Weights of a small contrastive image-text model: encoder depths [3, 3, 3], 101725 training examples.
Rows from block 6 of the image encoder, named by matrix and row number. Rows with one number belong to one channel. Each number is 128 + 24 x the weight over its row's rms, rounded and kept within 0 to 255. All counts start at 0. Numbers have three digits each. After the name is the row's rms in percent of the matrix's.
# convs0: first 3x3 conv, stride 2 (encoder.blocks.6.convs.0.weight, 208x144x3x3), inputs 132-142, a 3x3 kernel for each
# convs1: second 3x3 conv (encoder.blocks.6.convs.1.weight, 208x208x3x3, transposed), outputs 132-142, a 3x3 kernel for each
convs0.114 100:126141094110134102123121115156126114152135102115127093112123126110120115148127153157126109125141119149115101106116150101139144120114095105095104111118129128120155104108145130106152125130168120095118138125125103140128118126092118129116107134158141145132123120116110133126132104124140103107132113089
convs0.115 101:121135145129148132123129172124138135102098120095113139128150120122158131120174122141118130187151121158107091190186136190183153163145128132117101139126132115112096137114081180130090156123100135120127143138118136126121118127116094138104095136157142116111156162117183158133095096121107094121120099105
convs0.116 100:137096096107154116156127159163147118172162152143128146117131136120102126145121144159146134124162138131145106127145132114158127115120152074068093089153111131178179135134148131134136129091089152127163167113138116105136140114135130141151094130134110164150162204180171199153120124158090114145089121132
convs0.117 103:186155171138154166115147157170163144170139130152129087117137143108130132134121160134125097139132075120121084110107143116117125103105100167114116109149147089111135142126117134115137124096107134123124124105122123127115118122143084110110109104111124142143132128128139186113126114152118149127124138126
convs0.118 099:186237195113166150139198173147144163148131117130129144107091107111142138146137136173167157157167204120141124176187166161142145127124125141161168116181159128119145116134122097090119117116150095105112134122115124122098144114108121102094140123143174158144133143142126133115113114130111123129142168148
convs0.119 101:129105091104132124090102068140127172141139192122154144116110105115148106105120119100092089085098083142104112154109150141110190166138133117116142108096093084082097144122124196154175160115152134099137109084108117107130111110139144104163102089152114122128117127090058078102134153157145124133128159143
convs0.120 100:101119124138129153128120123106090102097125120090097136108116117122152130117131134120142133117100138116120133111101134130125123119120141150102125123116109077107088126074116113089126131106110082106107130122131137133172157165114136152115142151132108077144092084098109119148164132135111109112133125123
convs0.121 098:104113115128102120096132130144155150143123156109079125120149142148154146143136110112097092123097092140104108120137135112113111088080116145158159123149081096102086140147120127138155110132157114110121139099102130088103144177166146180179100126093120095093126114122113116140142153134165175158123119134
convs0.122 095:152144164124110134140120116139141163151119119131157131124099114104117102137109106136162138170140167171169132123131156141146147124100136132158094094132088135121113146142151149108163114133142109110114107090091138126122133087118153146138147152117104117112101131076145094111120085097114098081147124086
convs0.123 101:108139135169152174168167177149100104112098118125127109132112141125121160137140178129163133087124112153157109112145126195148113167159088102107120088085115099122139125106127168126092118121120093118134118107159121124151137107126111099116096119160093158135161140101133114146120102138105086120109099141
convs0.124 097:124133112140114125136176158146139158124115176123120155126138154139110127146139135131149127154144139136186184103183149134182148119153092142110097096040081101100083101115119155160142155183141138147141112108126112142127119143110095126115146126122127143154099118115079184164137127149116128132117123079
convs0.125 100:124143140113131142122130092137122108109119103125119092155141110160125111148154095167138152115135125122140103149148125136144118118134130092103087159136134165159122160146148163162133116142123130120143136114163122103121137159178109130160136110152133134110137107106133096079138129110126109114158147139
convs0.126 100:179175159173138125144139129086129111115113115124135109147121083127138096142109126158126153122150137075098127129140125152116118111162127083087098147145120113100140136131115138108133152109128115152138144123113131159136097096069139132102139117152153130132103109120112096112114137103128110091107112121
convs0.127 101:110114119135102123129126124109105094119117097121154144133113127130124124125149160097097092086117139102128124116155092122160110131133140141143129094150121091167106121114142091107131114076127119112117129081112142131127071107088107139127096148128106144148125147172096174096108150124110173174095157168
convs0.128 098:115121097102130112115138137162139113169102122139126132156148165118127144133149157125135111140143114110140149099102133062077073097050107093065151075096134090113141158159194107135135130107109108111153111096136126116137121120135099127125136115115144115133147152140165152163135101127098111126112080098
convs0.129 098:105106110106100102115151138128102081129086103130124094127106137126097147118121127155140146150168174121157161162156130138167143122191158107093112142146139174143160120122099113115141165155152114111132102085143099089109108092126117100126096093120136149114139130145136143118135136103132126099128116120
convs0.130 101:126133119133158110143144111128125116131097099110104092148118152131125131128146152098104125103116123098115108140137134130105119139127114173143166158125137101082107160129107140114107149139124124132119137131135151118136138105120109069090104094093137132106123105089155113115083111118060089096086113096
convs0.131 100:136090146126079111089064076082142163090125129091119164152128126159113116141147107175187110172170137177171113130117137128139164135114127177141150134107116151135123130118116100119137123099084094138146080135138126141120108130131118128153112144105094126123178096142128157126124121138149156128101167133
convs0.132 098:157131117099083079107127139115121124156119130132116117133154119161155131127133106122143124138144104151118129136137132136142134121145114139108111181120139163142122141146124137126095109146159137139103142130111123140070125131130176174127131144068154170145120121123139096111151149155145137122130150122
convs0.133 099:102127117118131130124129119086089116135125108096117140115145113094139139118171169134168139101119124056108118112133121111131127124162140128130128119086141136135101130124148115122178101122103169141120136147119135135123121091070168161140133176151158148145165162147079089141117106115128127139152141145
convs0.134 098:112072110119117122141100127111108147143154152101103129116128131123148112115137112133087104125143155138142168110151134119150140118127134178165129152140130131093087132136169135097148143098129114124112095117118105134146093117112093106131096122102172095154125122130134152149102160124145171136128135113
convs0.135 100:141112117172184169141117140116159159098126099132129120116155149137118116129111130143138162160163167149151128159150139140112149171156113138108117136121121108107095113123144103100121122102107118107098103084084106083080150107115131110089126078086143161129132130125139147145143147166090079117108093112
convs0.136 102:113152113123156188151195154123096109112088093130118146123154136152119112165171132108131169104135146079124122099090119117144129127131125124128156121128132197176144133109119130109094165158122100116105119124143155164136141099099160081081168090098105094114096113124127117086105119157135133159144132185
convs0.137 098:100106106115140116124095101116117098143134125124137124118143141114114146116130132091114112108109133109127116123157156155136173147118173131161139120150110126146136095130149105109107109105131135158112121142117108095111138118163143134157121118111152142123134115097119143135119107104138114123131119124
convs0.138 099:118090130124138165143156165121104127086118142072113157111122119086107115113168127166116137149128172132144133133132101102106093121124115152117152114122097140152128138108135138160143130145116104110082100091063105119103134107079137138160104136144075089141114120123101106102157149132156138132109132103
convs0.139 099:132118133107114124099093124146096117102108097131112113099111094121120118112092123147159159155160166130143151124127148141104112135103163145113104125111095136124105085118148109163182106106111110124108131151133121140143114101149131112139155127103125115139108163142120110087132124139128116115133166136
convs0.140 100:159145116149142106135124067147129128126145136185125105110118134099106137120137137143127085130142120117126098134101129125123141097107110156127132160134113156114103165137083130127124132153102062088148087107156122147172144105135114120091149108119125150130097110120056085090115128143121108122123135145
convs0.141 101:116182180120129140089110085144135116119099108117136121102149123113116115111118112118123152113105103119105123135156147139156162106143120194174140124136107107111107118112117109085090096096095128131119102112128150121136125141127159170125169167121102102141108122126114100122136132105095095114088114130
convs0.142 100:096114100108107126116142151116101131118098096111103123146147146131103118109134131130095078110109094155119109122120120153136159150128146128122127094120109101092112151109134126112124152106098140105126124115129147136153102116118109112131128132131170129106116104085134132158139133136145109117122105116
convs0.143 098:146178127157137123144134106127120111102065102119133123118125105128133130136138119118110125120105124134119123105123131126150083150134136139138120111116158118152126096119157058105115056132127106109092114125120106107142097125105104131119122112125154129139146136115111137161163172112150148147109136125
convs0.144 102:151140114138118076121106087106120142100115141130078116170108131175143143152128167116110116102111136131093107118124129125101111125086096134129104156141119142131108140102153136106165137102115132148132099101151080119143115124110099151126148159143169158086164162125140165140140145113125106083136123122
convs0.145 097:092110100110114131124153119117097107136113093174116117107097122095127127111108134142157177167188146140155139137159122143132108150190112101126160131119141089160115101077107085073110068083134128106104109098112085110149127131114126142087154155132110100107132103128121102093124129142140154161124140179
convs0.146 095:146134144115119116120143112150143159124133185143160183181185148186161166134156137093130107113113135118128107107094078124132117119126097141121126142127118144136167195156142161153155138122107128125156124122125153141130153185153169152155153161144127103099100121087090110150129146152105111103120119115
convs0.147 101:148132093153124102133107143114198190147190160136164102136115113156117135147151147128159172119160156139118120150180155152159150107138137114144120132113103115169129131118119138119151150151121123114105145141098141157126101094098099121112093117128142155136167151135163146086124119142119141159122166153
convs0.148 102:119136104146103110160116113117155153133126120095092102153140145183190177180149142156113107144093079136160109128118096103128111130121122098095129119118134120136147101107130109122123091112106120151120118135117109146133096151155077120155144159156178084081127119084161115088130110127129122108125116120
convs0.149 100:123121147140179147154173157125112095101112080103115098142128137099124110127142135139149112124141129143127112171136210131135161139110163117120095114110116103109086122123127121078121125107091104099104117069099120079093152124146117150110132164161131097101140095100155111112120133131112125134123114110
convs0.150 098:138126114131088127136120115161174179126145140161141145128128115119120093138126094117104124133116142140122134140148133127121136119131143135136130104119120073065074154143101146138159165147132134142149098121122110099110113131106121110143151161183098110072127122111085081097130130143153099152139071118
convs0.151 099:145128143116095131119114114161132096144106089147120091134118151106136127097113134137124118136126102142141079113147129140188152133127156123147114128095112159162121153150164132127167117122096114088097112102120154125129137109108130127101134086114097150143072115144079098115131106093105122091174156118
convs0.152 098:143146148138135133119144136118141140137122131145155137147115140151134150105112137126092094136112115147166162145163151148136164101132142110102083122089099083083136114110094137132141161143162146160164126151137110132135151153159115124112137133114156114114141146132109153176110123119115111127125106136
convs0.153 099:135123106112082101137111121092117120101114134129115106105141097135128116108134142159147140129136143147179176158173127147165151135156122128151150136156149084082157124107096111124131107125119152103109145107143138098122104087104103123113122085123106083066088094063127087093082133134104128164108137128
convs0.154 097:163118117112141109134115091107114116108118111107131137129120105118145121143118104154137102118107098098142125132109105141114112125105158116093139109069150110125133109117132099101153099135167140133128130143142137152138086132129112127129184152098135088110154121084108120134139144152142137158151151159
convs0.155 103:109102109108091120150123163107100118105084089112086102128165146111105117110127147130143155134112121172162172140132132108153128156120118112131111123104133149143125124081080101112059122147078133129121127151113140140161105079126121105111154133132092104102078053071060113086139117126100124122151191156
convs0.156 102:148135144130109118091120121117137131136118136106134153105145138127114126118116109120110076141147085121132099170134126167123105125159116165159145137159098119116102095123094113122117102116110118109106125116110087103108136131156123117152125114146137120044101092089117123110106110145141120153117101099
convs0.157 101:159138122094093094108089102152102118135113127154099126143112089136131101122125149132115141081112100092119127135157117139127098117121122165109107159126114154150143114094104123128103114124107090099118090119162081131151139114130116116163142155165109112132116118097083095111127141117105129096090105116
convs0.158 105:085113104131133155071143115106118143099113154086134155143141107143127134147129123143112127113111117131131152109137117131116140109140164116115103118115147135114132120136151147097182107117167143155114150147118147161149130128144163130148170154130079190181093170182096158197153167151125130144126153122
convs0.159 100:135100120127127124105122100157181143126172149137138125128121133108134135118110119133093112158148152188157142150124066143148075139175163146123130123154144077129095098113123125101146109090121137114139126107099114120074166174184151165156091115117086089094113107105125142118117150131127110114149109118
convs0.160 100:121105157135090127103091135127138094125154106138142126146100122137122148138143167119147151104142115097160163106141146137152145136139148083134137096119167102136163097137112106145156123138120141118085132087071144094110087083059094090086107107147125164140150134116174142137103120153062084105070122132
convs0.161 102:136138119132158117176159111111118110123123105158130129163130111163114129139093104132140108110130121139139129097121090138133145108120135107101148099119124127148124135114134094087112109133151118132126103110123110132106096135142103104131129121145113093117096093124155201156109099132151156150116138118
convs0.162 104:094096137123095126204133135146105129114109115132133151096079104124139146124132152152115162123143150126138185118141134120103103136109109139123145137120108117136117127128133179159167148163147112112093123118104138115113098108102105112147090074119156201149135172145128119142143136131130123106147160154
convs0.163 100:147103104105087121095091134111097125107114104134110145132117119132129103139132105177164165108157154132112140164156140183139122121126089148165167147141145143142142169154131131133138136136117106093106114105103147124123136113116136137145146151168130153154071086108112114127130116092161165153146139124
convs0.164 095:100070097135146144100140111127124130115121114120123105160154149115134074143170123139142138129121124113130146118123122102091129108075119103139124089129114066116133164161128152174154136137137115139126137127130143129144063092119161176207150128140089062112139071110107046125105141136147164176121152138
convs0.165 099:121146143140140207116184178119120158130127157135136155103098125112128153112128180101115109098118149099109122130122163117105125147167133076111118093128143145163152132122100141127107146122109145145102132126098101106115131151124126136137143143189109133122154110090135122063133139123148170143155156167
convs0.166 098:101129120133112141144093087092121130087133117101131172137139135120112104135138137105100114080095122108097129112170127112162134069146135174176162146165126123147109114133168113120115101080103094095087098093108120119112099138150071137142098173190107108126131144125064106113129124113122131129111103129
convs0.167 100:104158183083165140142176140136140086149155132167171142103121136112119134131154107099115150108124162119114136129149152151137139139117149102119115066105094057096100159147172141160134128085070133108123137113119158137128168098131152128120135121133125147121180118148143152160119112126101093127124115159
convs0.168 099:150124134147152140143141136105100125123095119128087115121118110113113099062110115131146159115131166135118125138161129124142139078126101089144104117133145111128108154135129168109117136145102107103123110108123144127106149132092139131100109105115158122149174111096086106104108115131116126126134096123
convs0.169 105:116118131103126120158117144135130141149100124116097087096113103114117096120095114118144123118135138099118138096122132093132142125136153132141143126118103138097105109095110162158139140159164175156153135144123165151147127146123120140106115117073111104096104125114102096137133113125123116144110092125
convs0.170 101:121106131137119113140117173108124122100102107084096100116121109104121110144132107149139142133134143139123126116104120106157103113115141115089094128117100135106098131085148099119160112141144127114116115106097089133087103120134091119172119119145089087103099080135116155171134147123131116122085101103
convs0.171 100:128106128102141092126108115102129114098138127106077073124128112124132155142122140130177177111144166095122127112140109154140133116140107150104122152139107123130126123120115128141177158175164123155144103103105124116104150174150150168175142140183161145121087102098144183106134100106115101130125143157
convs0.172 102:120146158114133122103133134171187154115120130115132122128132117115111118097137093149118102096083074104137129116104086168156130185169157120125147106115138099113162107095113105122129139159137107120133106104119109104122120140109152140137120106097109108171113121154136085134156122137124117122093087114
convs0.173 099:148109150102127142109159189096097134141114117115111137163121128154143126155130124115132163110112158125135167127146130146130126105122107151134144143107143187129154156143139107145149111111122127105081156135144168134116122126130108139125128117083132155177132100110139158189134141107150160141134145087
convs0.174 101:128121127124114120111154145116141143130150160126142174149129129167143118149162131095106112084132163117134175121101108116126102138146155107109084112095094110125126149105097114100112143079138105117108089108089082115100130142169156145146137130125128126101081119180131127109101130100116107125162142166
convs0.175 102:141093090119150133088128098135111128141138157137121114114152132107130123133163123103118096106112112128111105118147134106131122121142105145107141134111169133115164121116102097132203110108154156111096178125087170127103133082113145131162120116165096102099130109120135160113146141156111112137133166151
convs0.176 099:137145166150146151101137115133134150144156162132155133115125125130114142120134140100103142139136136120127159118140161136151156105115127108106151061110132139169139172156175168176155129159154126114133137111132128131147116103112115090106111126111033043083110165111181151144110125141141134150148131130
convs0.177 105:105153132098129115132124126184156087198136081172131080121118138104113141123111141111132110108104108149154099134130102169141142146183116109087099111124162113155152167169144134141143110149125110117113102124106092100108163131116128102117111097080149171130159144091160123113108113147148127154152128127
convs0.178 103:139109103086077120084119091106138141127147142120129161125120127120127119128098140144124126109089107152127132186146151174108116131109121139113152150132150087122153121128115122152138110148174131119144152150126140150117133110133151152141118151184087126170084103152130139159135153144107142139111121135
convs0.179 101:124124114129147127122136115125143095146143123133119110149148110131140147153183154140095091089107131120101139112135133095101144104116115153150148175147134147102071122114109128144134113120133133164138122127160120140137118137103167159135159141076144129114110186157145153179132140154128158162158164137
convs1.114 098:151126114150167100130142108138128110138113127131118141167172128154180125139165089119119150135142191169171159123126129128100088168158095086076136121150133120169167100088122138121113121115139104108087132126101102104098150143135121108109113151177167107116177155119169118141148147132124138119139152125
convs1.115 088:139116112142100128171128133126144146132176191159137138128119159143110170119084169099175159102160125075108130149117131124099099148137115130104136138134132109128094159101123112100126093094110144152126150145115125112111109168175103163132141140149132093075107147109117112095135130135130156194142121143
convs1.116 106:126098126116114147098072106154138133157128110116147140138130131116121150115100157141180174137127137148131108162160205129141175108101114117136104152112125120113097145125159162152126180124166167160130157143111126143104076131133140123112120164139164116121144124148180160135166160141130136095118141064
convs1.117 098:139134110132136168171138192124117143149120134107111098119103102150129111106136125128146138147144104127142088126119113099087135111097096142158149147133155160149132123138141106172098131110139164161119138153131145125160130148126159132162106076084136106126123137199147133165129125097135124106132136142
convs1.118 109:102127168123162165104137135112135134156152138112102115114134140090154118136133135168160120172138139138150134116166129062088121094112126134190111132124136094087110105122136118116135136129109172151140158176146165155131136167146136153121146129141150125144165147117120126121146129145149148117129123094
convs1.119 094:108155178103137162088107130111124126120151117147170153150126117114083115134091099153160157116145160102138133054085090073108122137135140128081104136135117157153120152144125123121094123145122140116141116109141121132148108092119120080132139077107082081093102100135125114149097098125129091111139127127
convs1.120 100:104105123093120136114100123138141122114113123111101137109105116114103087126130124087102132163143125181190201058087101057077079138163136148130139130122147122139112118120126117132124081115102102085084115092105104109110115118134114123144079086105116155142159205194145147113114158137111132119150169155
convs1.121 106:128100101143135117150128142151175193127133138078092094111133160120129123128115111098137077105118125115143125105113125131116143114099135110120125118160121128123125122152146135145126140136111096115101128166154127138129174121173113095100116115142104136140087123102111105110162165160139116123109089080
convs1.122 113:095099119117120139103103114121088127103123150125104124122137103144124096149118098145130121124146145117137109131142130137125141127108137128158100164185150164137134118151138112156180132138155120105114136125122166109134122174117094107104126139089123119136127127189122100146129119078136141111152149126
convs1.123 105:137125109127124144129149136138095096098117149140139158114137120136144146124125129131098117140115123139133121130148122147114090136144088148145130144163141133116096146108165117115153142081117126116113132139109128111110160139125118097117071097090128125140151136187148127141102143152142164176149138123
convs1.124 103:133145107117137131123138135126139119142148139118124129154130102138106095102136136104113153139157151105100109141131123125130152088099085107142105146133134151128162141136130192204157135118128129096116138134108124103105184142130188108148122082106068117057110110112135141113150175178116154125092122132
convs1.125 102:080089086117141149132129143158141176113103109120123137128150147117143110122124120107117090128142149129133117122113128095090104117142143122115133130106103134125121126104133126119145145122132127158136104118110093102130161118144122122141120099145130116107129129116143134125148151135111114160153153135
convs1.126 098:101098128108116163114103111130113116154124102115109134135113116134122117122115140127113083159160108159132172129180158079111117129125125047142106111118096156162115089132123133175160148145155140132117130105132125107144139144173104111132138115104152163153139157149099155148113125132112115109115144120
convs1.127 106:178109119181131135147098111113112108131125107126108109171152109115121101069091091123136091122131135134154112132118103163161142143148102152142158107093127133101108112139102126120108134124133133148182113111173147126194117138112131147161113150140127145122092144132071086128181162120121091106111122118
convs1.128 108:132125093105126149096116127155158180114122163146157155097124130110116106138146094101109134113105115087110088139128150146136115133130134078111120067124121139118136115123106117111123102148137127135152120115133118098151173169109152135144096089097158167154151114143118110125186142138211149115171121106
convs1.129 112:127138151136138145103141107143104112156171144141150152106121133128104095187114075088076079081098114130131116084123119115110133142132159109152097132134085129135076149108126137111114172140149120171155159159111149133144172151134176143092118119107117151163158127144123132131082117132109121126119087110
convs1.130 103:098083114139132177144147183096099110144144119092088096136118111146132121102174166144134124135157113110152176152167150159195132114133142121150139147134101130108118119116115137137081130162101114126096164172113116092144125141121088112122129133103119112121099101120093113125129136144108115123154142154
convs1.131 101:145117110165144098126100087167140121164148095141084107131092120147079133143097112162137131074121154083088125138150125130127151127134142116093112116093114087094095117136173115148121110084105104069087113108146137114143129180184148124128161133123114149164127133138125100081112130148091147143121140148
convs1.132 086:181110086165125122162134123112117143100100072090096124113099096127123117128097117151144094139133133107095098133121137131128141126152144099104127108110094127134124122160167101103135120187170152145162087089100144144152160126162138106154163092107095124110142122119138106117169089107118080112158104136
convs1.133 085:096112156107102132115104096157118105115128148111130141125130128094169149102162146140149132125100104118127082152133154119131157110141141124159165153138143169115178132165203139147137133173123148166172119159150071134117138138131167158173145153138110110084133148128119141128107115123137134141115140117
convs1.134 094:159132135160139151131127116151172161154148138155183164168132144138118141121106133121154124098112096104126097150127148132125140133102108108071122134100122183120136138140110127128131123107116120119086146141153127120136119126120102111132116126100113092115160143124184159135121150163129137106107143157
convs1.135 109:134136130134149135095108089110137131109136120120108098114115161110114127128146118149112115164094104145118101144135133180170132138135144084142104140158114131081106098137161094104139160152156179155147170167176189180180125091090153134137112132186103127126148141127122134132117111088130149121118120086
convs1.136 103:139092130135075136144122136120094105151138123145142101123137156124125119155131114134148100171157094144128137146113123123102125151128137149150126146092124115101098137127099097105096106121097097140129119149158109130133134154105109099097103079081143129145172136158147115132140117122153135131112111172
convs1.137 087:091102103117119182126175211126124159129122147142115152151116171124145158104109112087103080141117105122156111104122146124124132101116107132084108106125154135137130131142103134106131143117112123168114116140108081132124142091109124121119088128126127113163139101149147137141115095110123100151147135145
convs1.138 096:139114106120133156101122139109117119108164136133188165078100100109118096101119129131135136098105123113156158078110110103131144111112099090126132095164149117118143148155116138128108112131137123113153093091117085104088133158149149133136135122102111138143110130169105108113121115103126113127144124150
convs1.139 104:127101119122115123102101122127087090101101101120168119105154140145169122129098102168158126155126166092136125165152142166131099120131065105117144097149102104097134131113119139139132138138143086120131105117124113098107168118140140114135148156185115124116119127123102083093149122140133114126124114128
convs1.140 101:203103123211107132196087102134117084169141111104090110137116147145140132098110084161159123121123124132117087131135072153142112158153138157141141198154157140095110129146142139180102116120128145101091149131099107150119105129135091114124114153122124144149102104130087116112101121129160175144143137137
convs1.141 112:146086110128100117136124098131081073161110076144090097145125103145146123124124099138132078127133097139079104129131155153094099150150113110153115102131144069103156104100138114139124147134167139122130148119117096113105112139166096122104143139112112093117128105129105100111113112118138140141146141131
convs1.142 105:111092118129107108123108133195165114155117132131102131088156127087186151057145138171167121125144146121094115128131152118096171126108147147127158107085115135105092190182166122097108126133141132135082092142138117131142133150165118161096145165116113110113116107126125127119156173147134109126119118139
convs1.143 095:105110135110138147091094122128139124139132114095109128120123156105109135103107116154194134142118138137150147161167128127155152109140148141134119136132112119108118158113122109098105104114126108115104100100101106109136150185159089130171045091103172165182153149165090130138165161146143136152138151153
convs1.144 097:105121120141114135139124115122108114116114125094142161159118077135155092145131102128093102105105130110142135136114088156130134109109111124112121122094107152112142132137138141152159133115117129120142113157153115133151120096072133148095108159134143161167152138158126112140112140127102101145121163184
convs1.145 102:092123097095144136082125116157090101148146116121150163105140103131149139148156144142124099133111116156146126085096104130106098119124147118102121095082071112108133106100076099115090129156141116162143116120127127072110201173132204142092140147117136121128124081142087108096105118128095145137131137132
convs1.146 105:132102141123131138153127123124144131091137127108154126178133135133090096140095085110111123110104156107103141055051071116116132135148155127112155117102133109091118142145145149167126106117104153128100124113111125116116142081123133095129090063136104102135128122116138107120173151149129100130106091088
convs1.147 113:126156117119145103127143094124088131158124114126174163116128105114114124134094132107079080105120103145132127129116148104105104131140159095061097098099117119151170119141116134131098143161111139174140125133141077114099124111143137095101091102111126149109139146117091104085116154099121123083132118117
convs1.148 103:124108107122134130109136131119076066090136130158159145171126109146112088146164114145112120134114100144107131103099136116103136094135093102113141114164142134071079158140092129117095097134103137112097132169108102139142192109117130154126080109128095118144146180100155150104104105126137121113152149156
convs1.149 090:107105111113125129100154139130159136070142111122113114140164162138147160138151122133086112122122118175119100136095107095107100123136152119120141117117114110096097145136126164132155113127110153140149129136134108082154129094123118104123151117131135143134109147145084119111141135114134112124089107093
convs1.150 100:184144152144131136133154142124117122154134125093090121075100090101137133127120121108127067131156107121102096104097150129133176157199185128101115145136135130103125158148164132141157118143139152140133114116130121119170141144153122129116144144102156131100119080104143146157136115119151138154169142155
convs1.151 101:124105123119096137140156168123104120112107126101109128123107119125136129134123118132056077145128146154188153128128113156125122139165146109137095105156139114190164121143089180164174108096148130135146125168138077158144098104089133112115170149199124173117148154149100098117138148102126142098119145153
convs1.152 100:110111134122119147138150137116124159125115147147121126136120090124138110119165112125119136081079093080119134105146108128112163091108133117178100124167136103172166138134091161159172104107142117079108140136156138162180115109095117084095148157174101115112100103096111101123139147133107102124099103128
convs1.153 091:092113160095121193107144154126120128106118137165145165119139123125122128162148128132069115142130121178143121135128147100118106078087121110114142103125099140160109113129110113143171092160167095060096097130144128095149136101133118120104132131133118157158120167163052102093094113086112113076103119098
convs1.154 104:116107112130104135127124154143157146104156138101133138172158156174176148115189128136104129104078100127094123118134143120131116138124143133066106097137135083077170109096169114106153134139082150159117106192128078146079125106144150151116112169156131123135169166141165155136093129115131153171107129125
convs1.155 100:060110175041078177083121198102106152088119116094105136121119115127152119163185165145114096135124098130123111121108091100103095126161125136148131132170142146130099088116141097095100134098141157131117103123145083102123124120115116131119141154132128131084140114123107080105122128145103070127139106137
convs1.156 099:084115101102111130114112118115098107095080127097106110127141116166159116121125145122108124154160135153111104107102163117086111136117105088133127140137132188124112117143167129148192161128149208160135168163158147126086110105113132132132129132123147129105122132148111112127112092109120149145118149124
convs1.157 098:187094101215109098209115088143132135158187138155126134155077153152086151149116152131118102125150142144151108123176123122133092127125107151133132148166143134089061104096120120156149127133109167139124145111118117096096123116152103128152109085152100094110125161107134115114142121084111092127144103155
convs1.158 100:136133127115133110131126129090116143145179106144163125123084119149100122145112150137123130119113126105075093098113105132114140118120112132135124150188133102135155124151151112165128110093157122110130154111103185168097132145141125077122131110152154155104150158135160107149125131121193156107151111090
convs1.159 094:167170137132146134100143155099115122127116115126110093101091062079096087082086100110116128113105099118108126150155143139136139130104107080102108145140125174157115088119136096131145120150147122126158104104128093101099143101149156109159128106129118146132108150139117113086152147180101082099131094102
convs1.160 081:091138179042102171061104159129130137122115105102104121164142121182135105131127104136136131128105113116113134130154131142166120158188153112093128149130144138143126124118133151131123120119168112125140100121153091129138129111123113077137143104125101147155148141146114115137131100111142113136142130114
convs1.161 093:185127112200154133159120143172201177119160106083097131136123191115144124138141153145127104105105139118110089147116108141133143101127129143128151120133139106092133150167145115110114113122117173162084123121131110144154104121159125122145109128119105092120128120123128110136133126088155109130136125155
convs1.162 101:126125146122132166132122134171155133177165146140121116145128137132149157151144157137115116160176143135135124137140121119114126142131126123131102152135110165134125086084099104118103133110089100121121138105134119101100157143155101113125085114115123160153158174139089104118164159170111134102095068108
convs1.163 103:142055080168099115166118151102079073108135148159156136098151129132118095133076091143116098082145139112114127146159135147146142095131100128108108120126107111108100144132103075103075137130104110101137151120114133088097123136111124153144126148153132129128130146105154121115131111145125133142090096133
convs1.164 094:158162143138138101132134118077091072114112083106108110138105094146130135145097127134132119124103111119111109116108122112129152144132156140137133108108105130139132121108164119113153094112145173135174102074106119092121140064103136098131121115130113125095126143113152133122126102111138101112156112120
convs1.165 087:094105124103117124120144169138145146100145127137161130136132156113082125123102160110166192105119137120083082120084110121095120113141110086125159090125133140143115135121120117113085091090135137162138115125121109108156129134156104143143149141177082100082134154123148152150112095140099107149127151134
convs1.166 093:092132132079086113100116137105134135116123113080125141174163186117123141153107130117157150097152156116121099117089115141103145161130120158155159099146116137112112140200116144169119134116115139159150141128149121129144145136139140132140145189175113121108107131113107095129135136174147170123105059113
convs1.167 109:104118133119132122137114114102113135133123130128107105130126107101102104110114107117147153096102158124140144170192161151142151069122082107129087100162142100155105096094108110155148090111129129129139108148111111120104151127061190141151156124143086132110064113120091093098166151133130146147115161139
convs1.168 088:154117105175131101184148117051081125120156190106108135098115139066102160083128132082143107152155144163117161134092135163120140145127170168126125150147107105153098133080065143137124108111125109102104114095101112128132131131115124138140141144113120141132080103142137135113105095099131148128128147108
convs1.169 104:145129149122103124127143147101115096087078094126132128143094129135097123099089121106121118124140121180169178104097136128141112128122149150113126154145109187184140169150138155191120075160136110136101127147112109123125100100113095113107103158144132120123160152185117149119144148116169168128093107103
convs1.170 098:155137119145115066160121118094110125140158164122168111114070128131116165134120179120143153127115148130097111113126100170153117146137141148103130165138135141136123132134099148138143081084144109133127117144141142169154143096128105101116110139121118145109141156143115131106149145104150134093102124110
convs1.171 096:113113142109135139118146164095094116133116112131115098130141139153126102139123124117106151123097138130145125166178150113119146115102113072126099141117132115154112125153157142156146145147149127095078149091108112105101065120146109101118125099119156168114153137117122137112129130117104135107137092081
convs1.172 104:107106123133135159137130136128121129124102114143150113149190172115155175137114135123113120148124108179203179158134149152140131091094111152132107157157144168122101119137097124153098151172108105098141116125131128108130132127097129137148146142119114120150113112148097126122132095131147177177137166122
convs1.173 088:119118126114121110130116106117134134109145119083112103144135141113142139133177152074083101145123121149197114138162128176166130137163133090115099141136135139133107125120119138165140155184091152129119100121134120161137089147121098133092111091114121156176158187167190191150107130103136184121129146119
convs1.174 094:099113123132125092126137118082109093120164163104154139123156111109127117141149110156114077132113173110137146130098108135125118136142131133132135119112100071061096092166160167179139127122116166157146114131127102092076127181151115132112112117102135122145147159153138136126118131120157138131137129095
convs1.175 095:116122155168154135131145113145125124125138144127091144146194146143183132100118136149119116087118136148116098133152126126104154134119125137145156128151181138175129120157129128131169176130119146122107144132089176137114112100071111132100135182154111120181119112131148155158141133156141178162105133073
convs1.176 108:113134141123139134129151120150182113147122113129145143137144142122130112159112101136129131102090103152174147153205167102151151102092106097077070146124154134151145108110105109139112113120134118105106103097135116121144124094104139103087100101148167141127159138127149175143195195215149152126107130113
convs1.177 110:123131106141116104097067109144124113116095088116115161138142116128139114103162123150142164140123143150116119140149131126135142132173141147146141113129098134151076096125171114123146141116127150131138167150105183149115126114151134143125155149136123117152064075108092085085114143117100146117128182130
convs1.178 095:152080075186135078163137135135138136134110171181122094126131144107130134118145145167150132137122147125106107127161134104097134114112131131100151117087083122085137096115121121141122125121147148121125159086113114091125146173128105132137127132081106107134145140133161125106109072095115117100148151114
convs1.179 101:143090101157124140170130137125134162109116110093098101147133158095127149133115119116134102120122126107134136131124114113107130097103107123117117132173117117126133125144146104119144133134160128142145144123142120128154106099127124113108139148127118123117164110112144117126149135103134129111129096120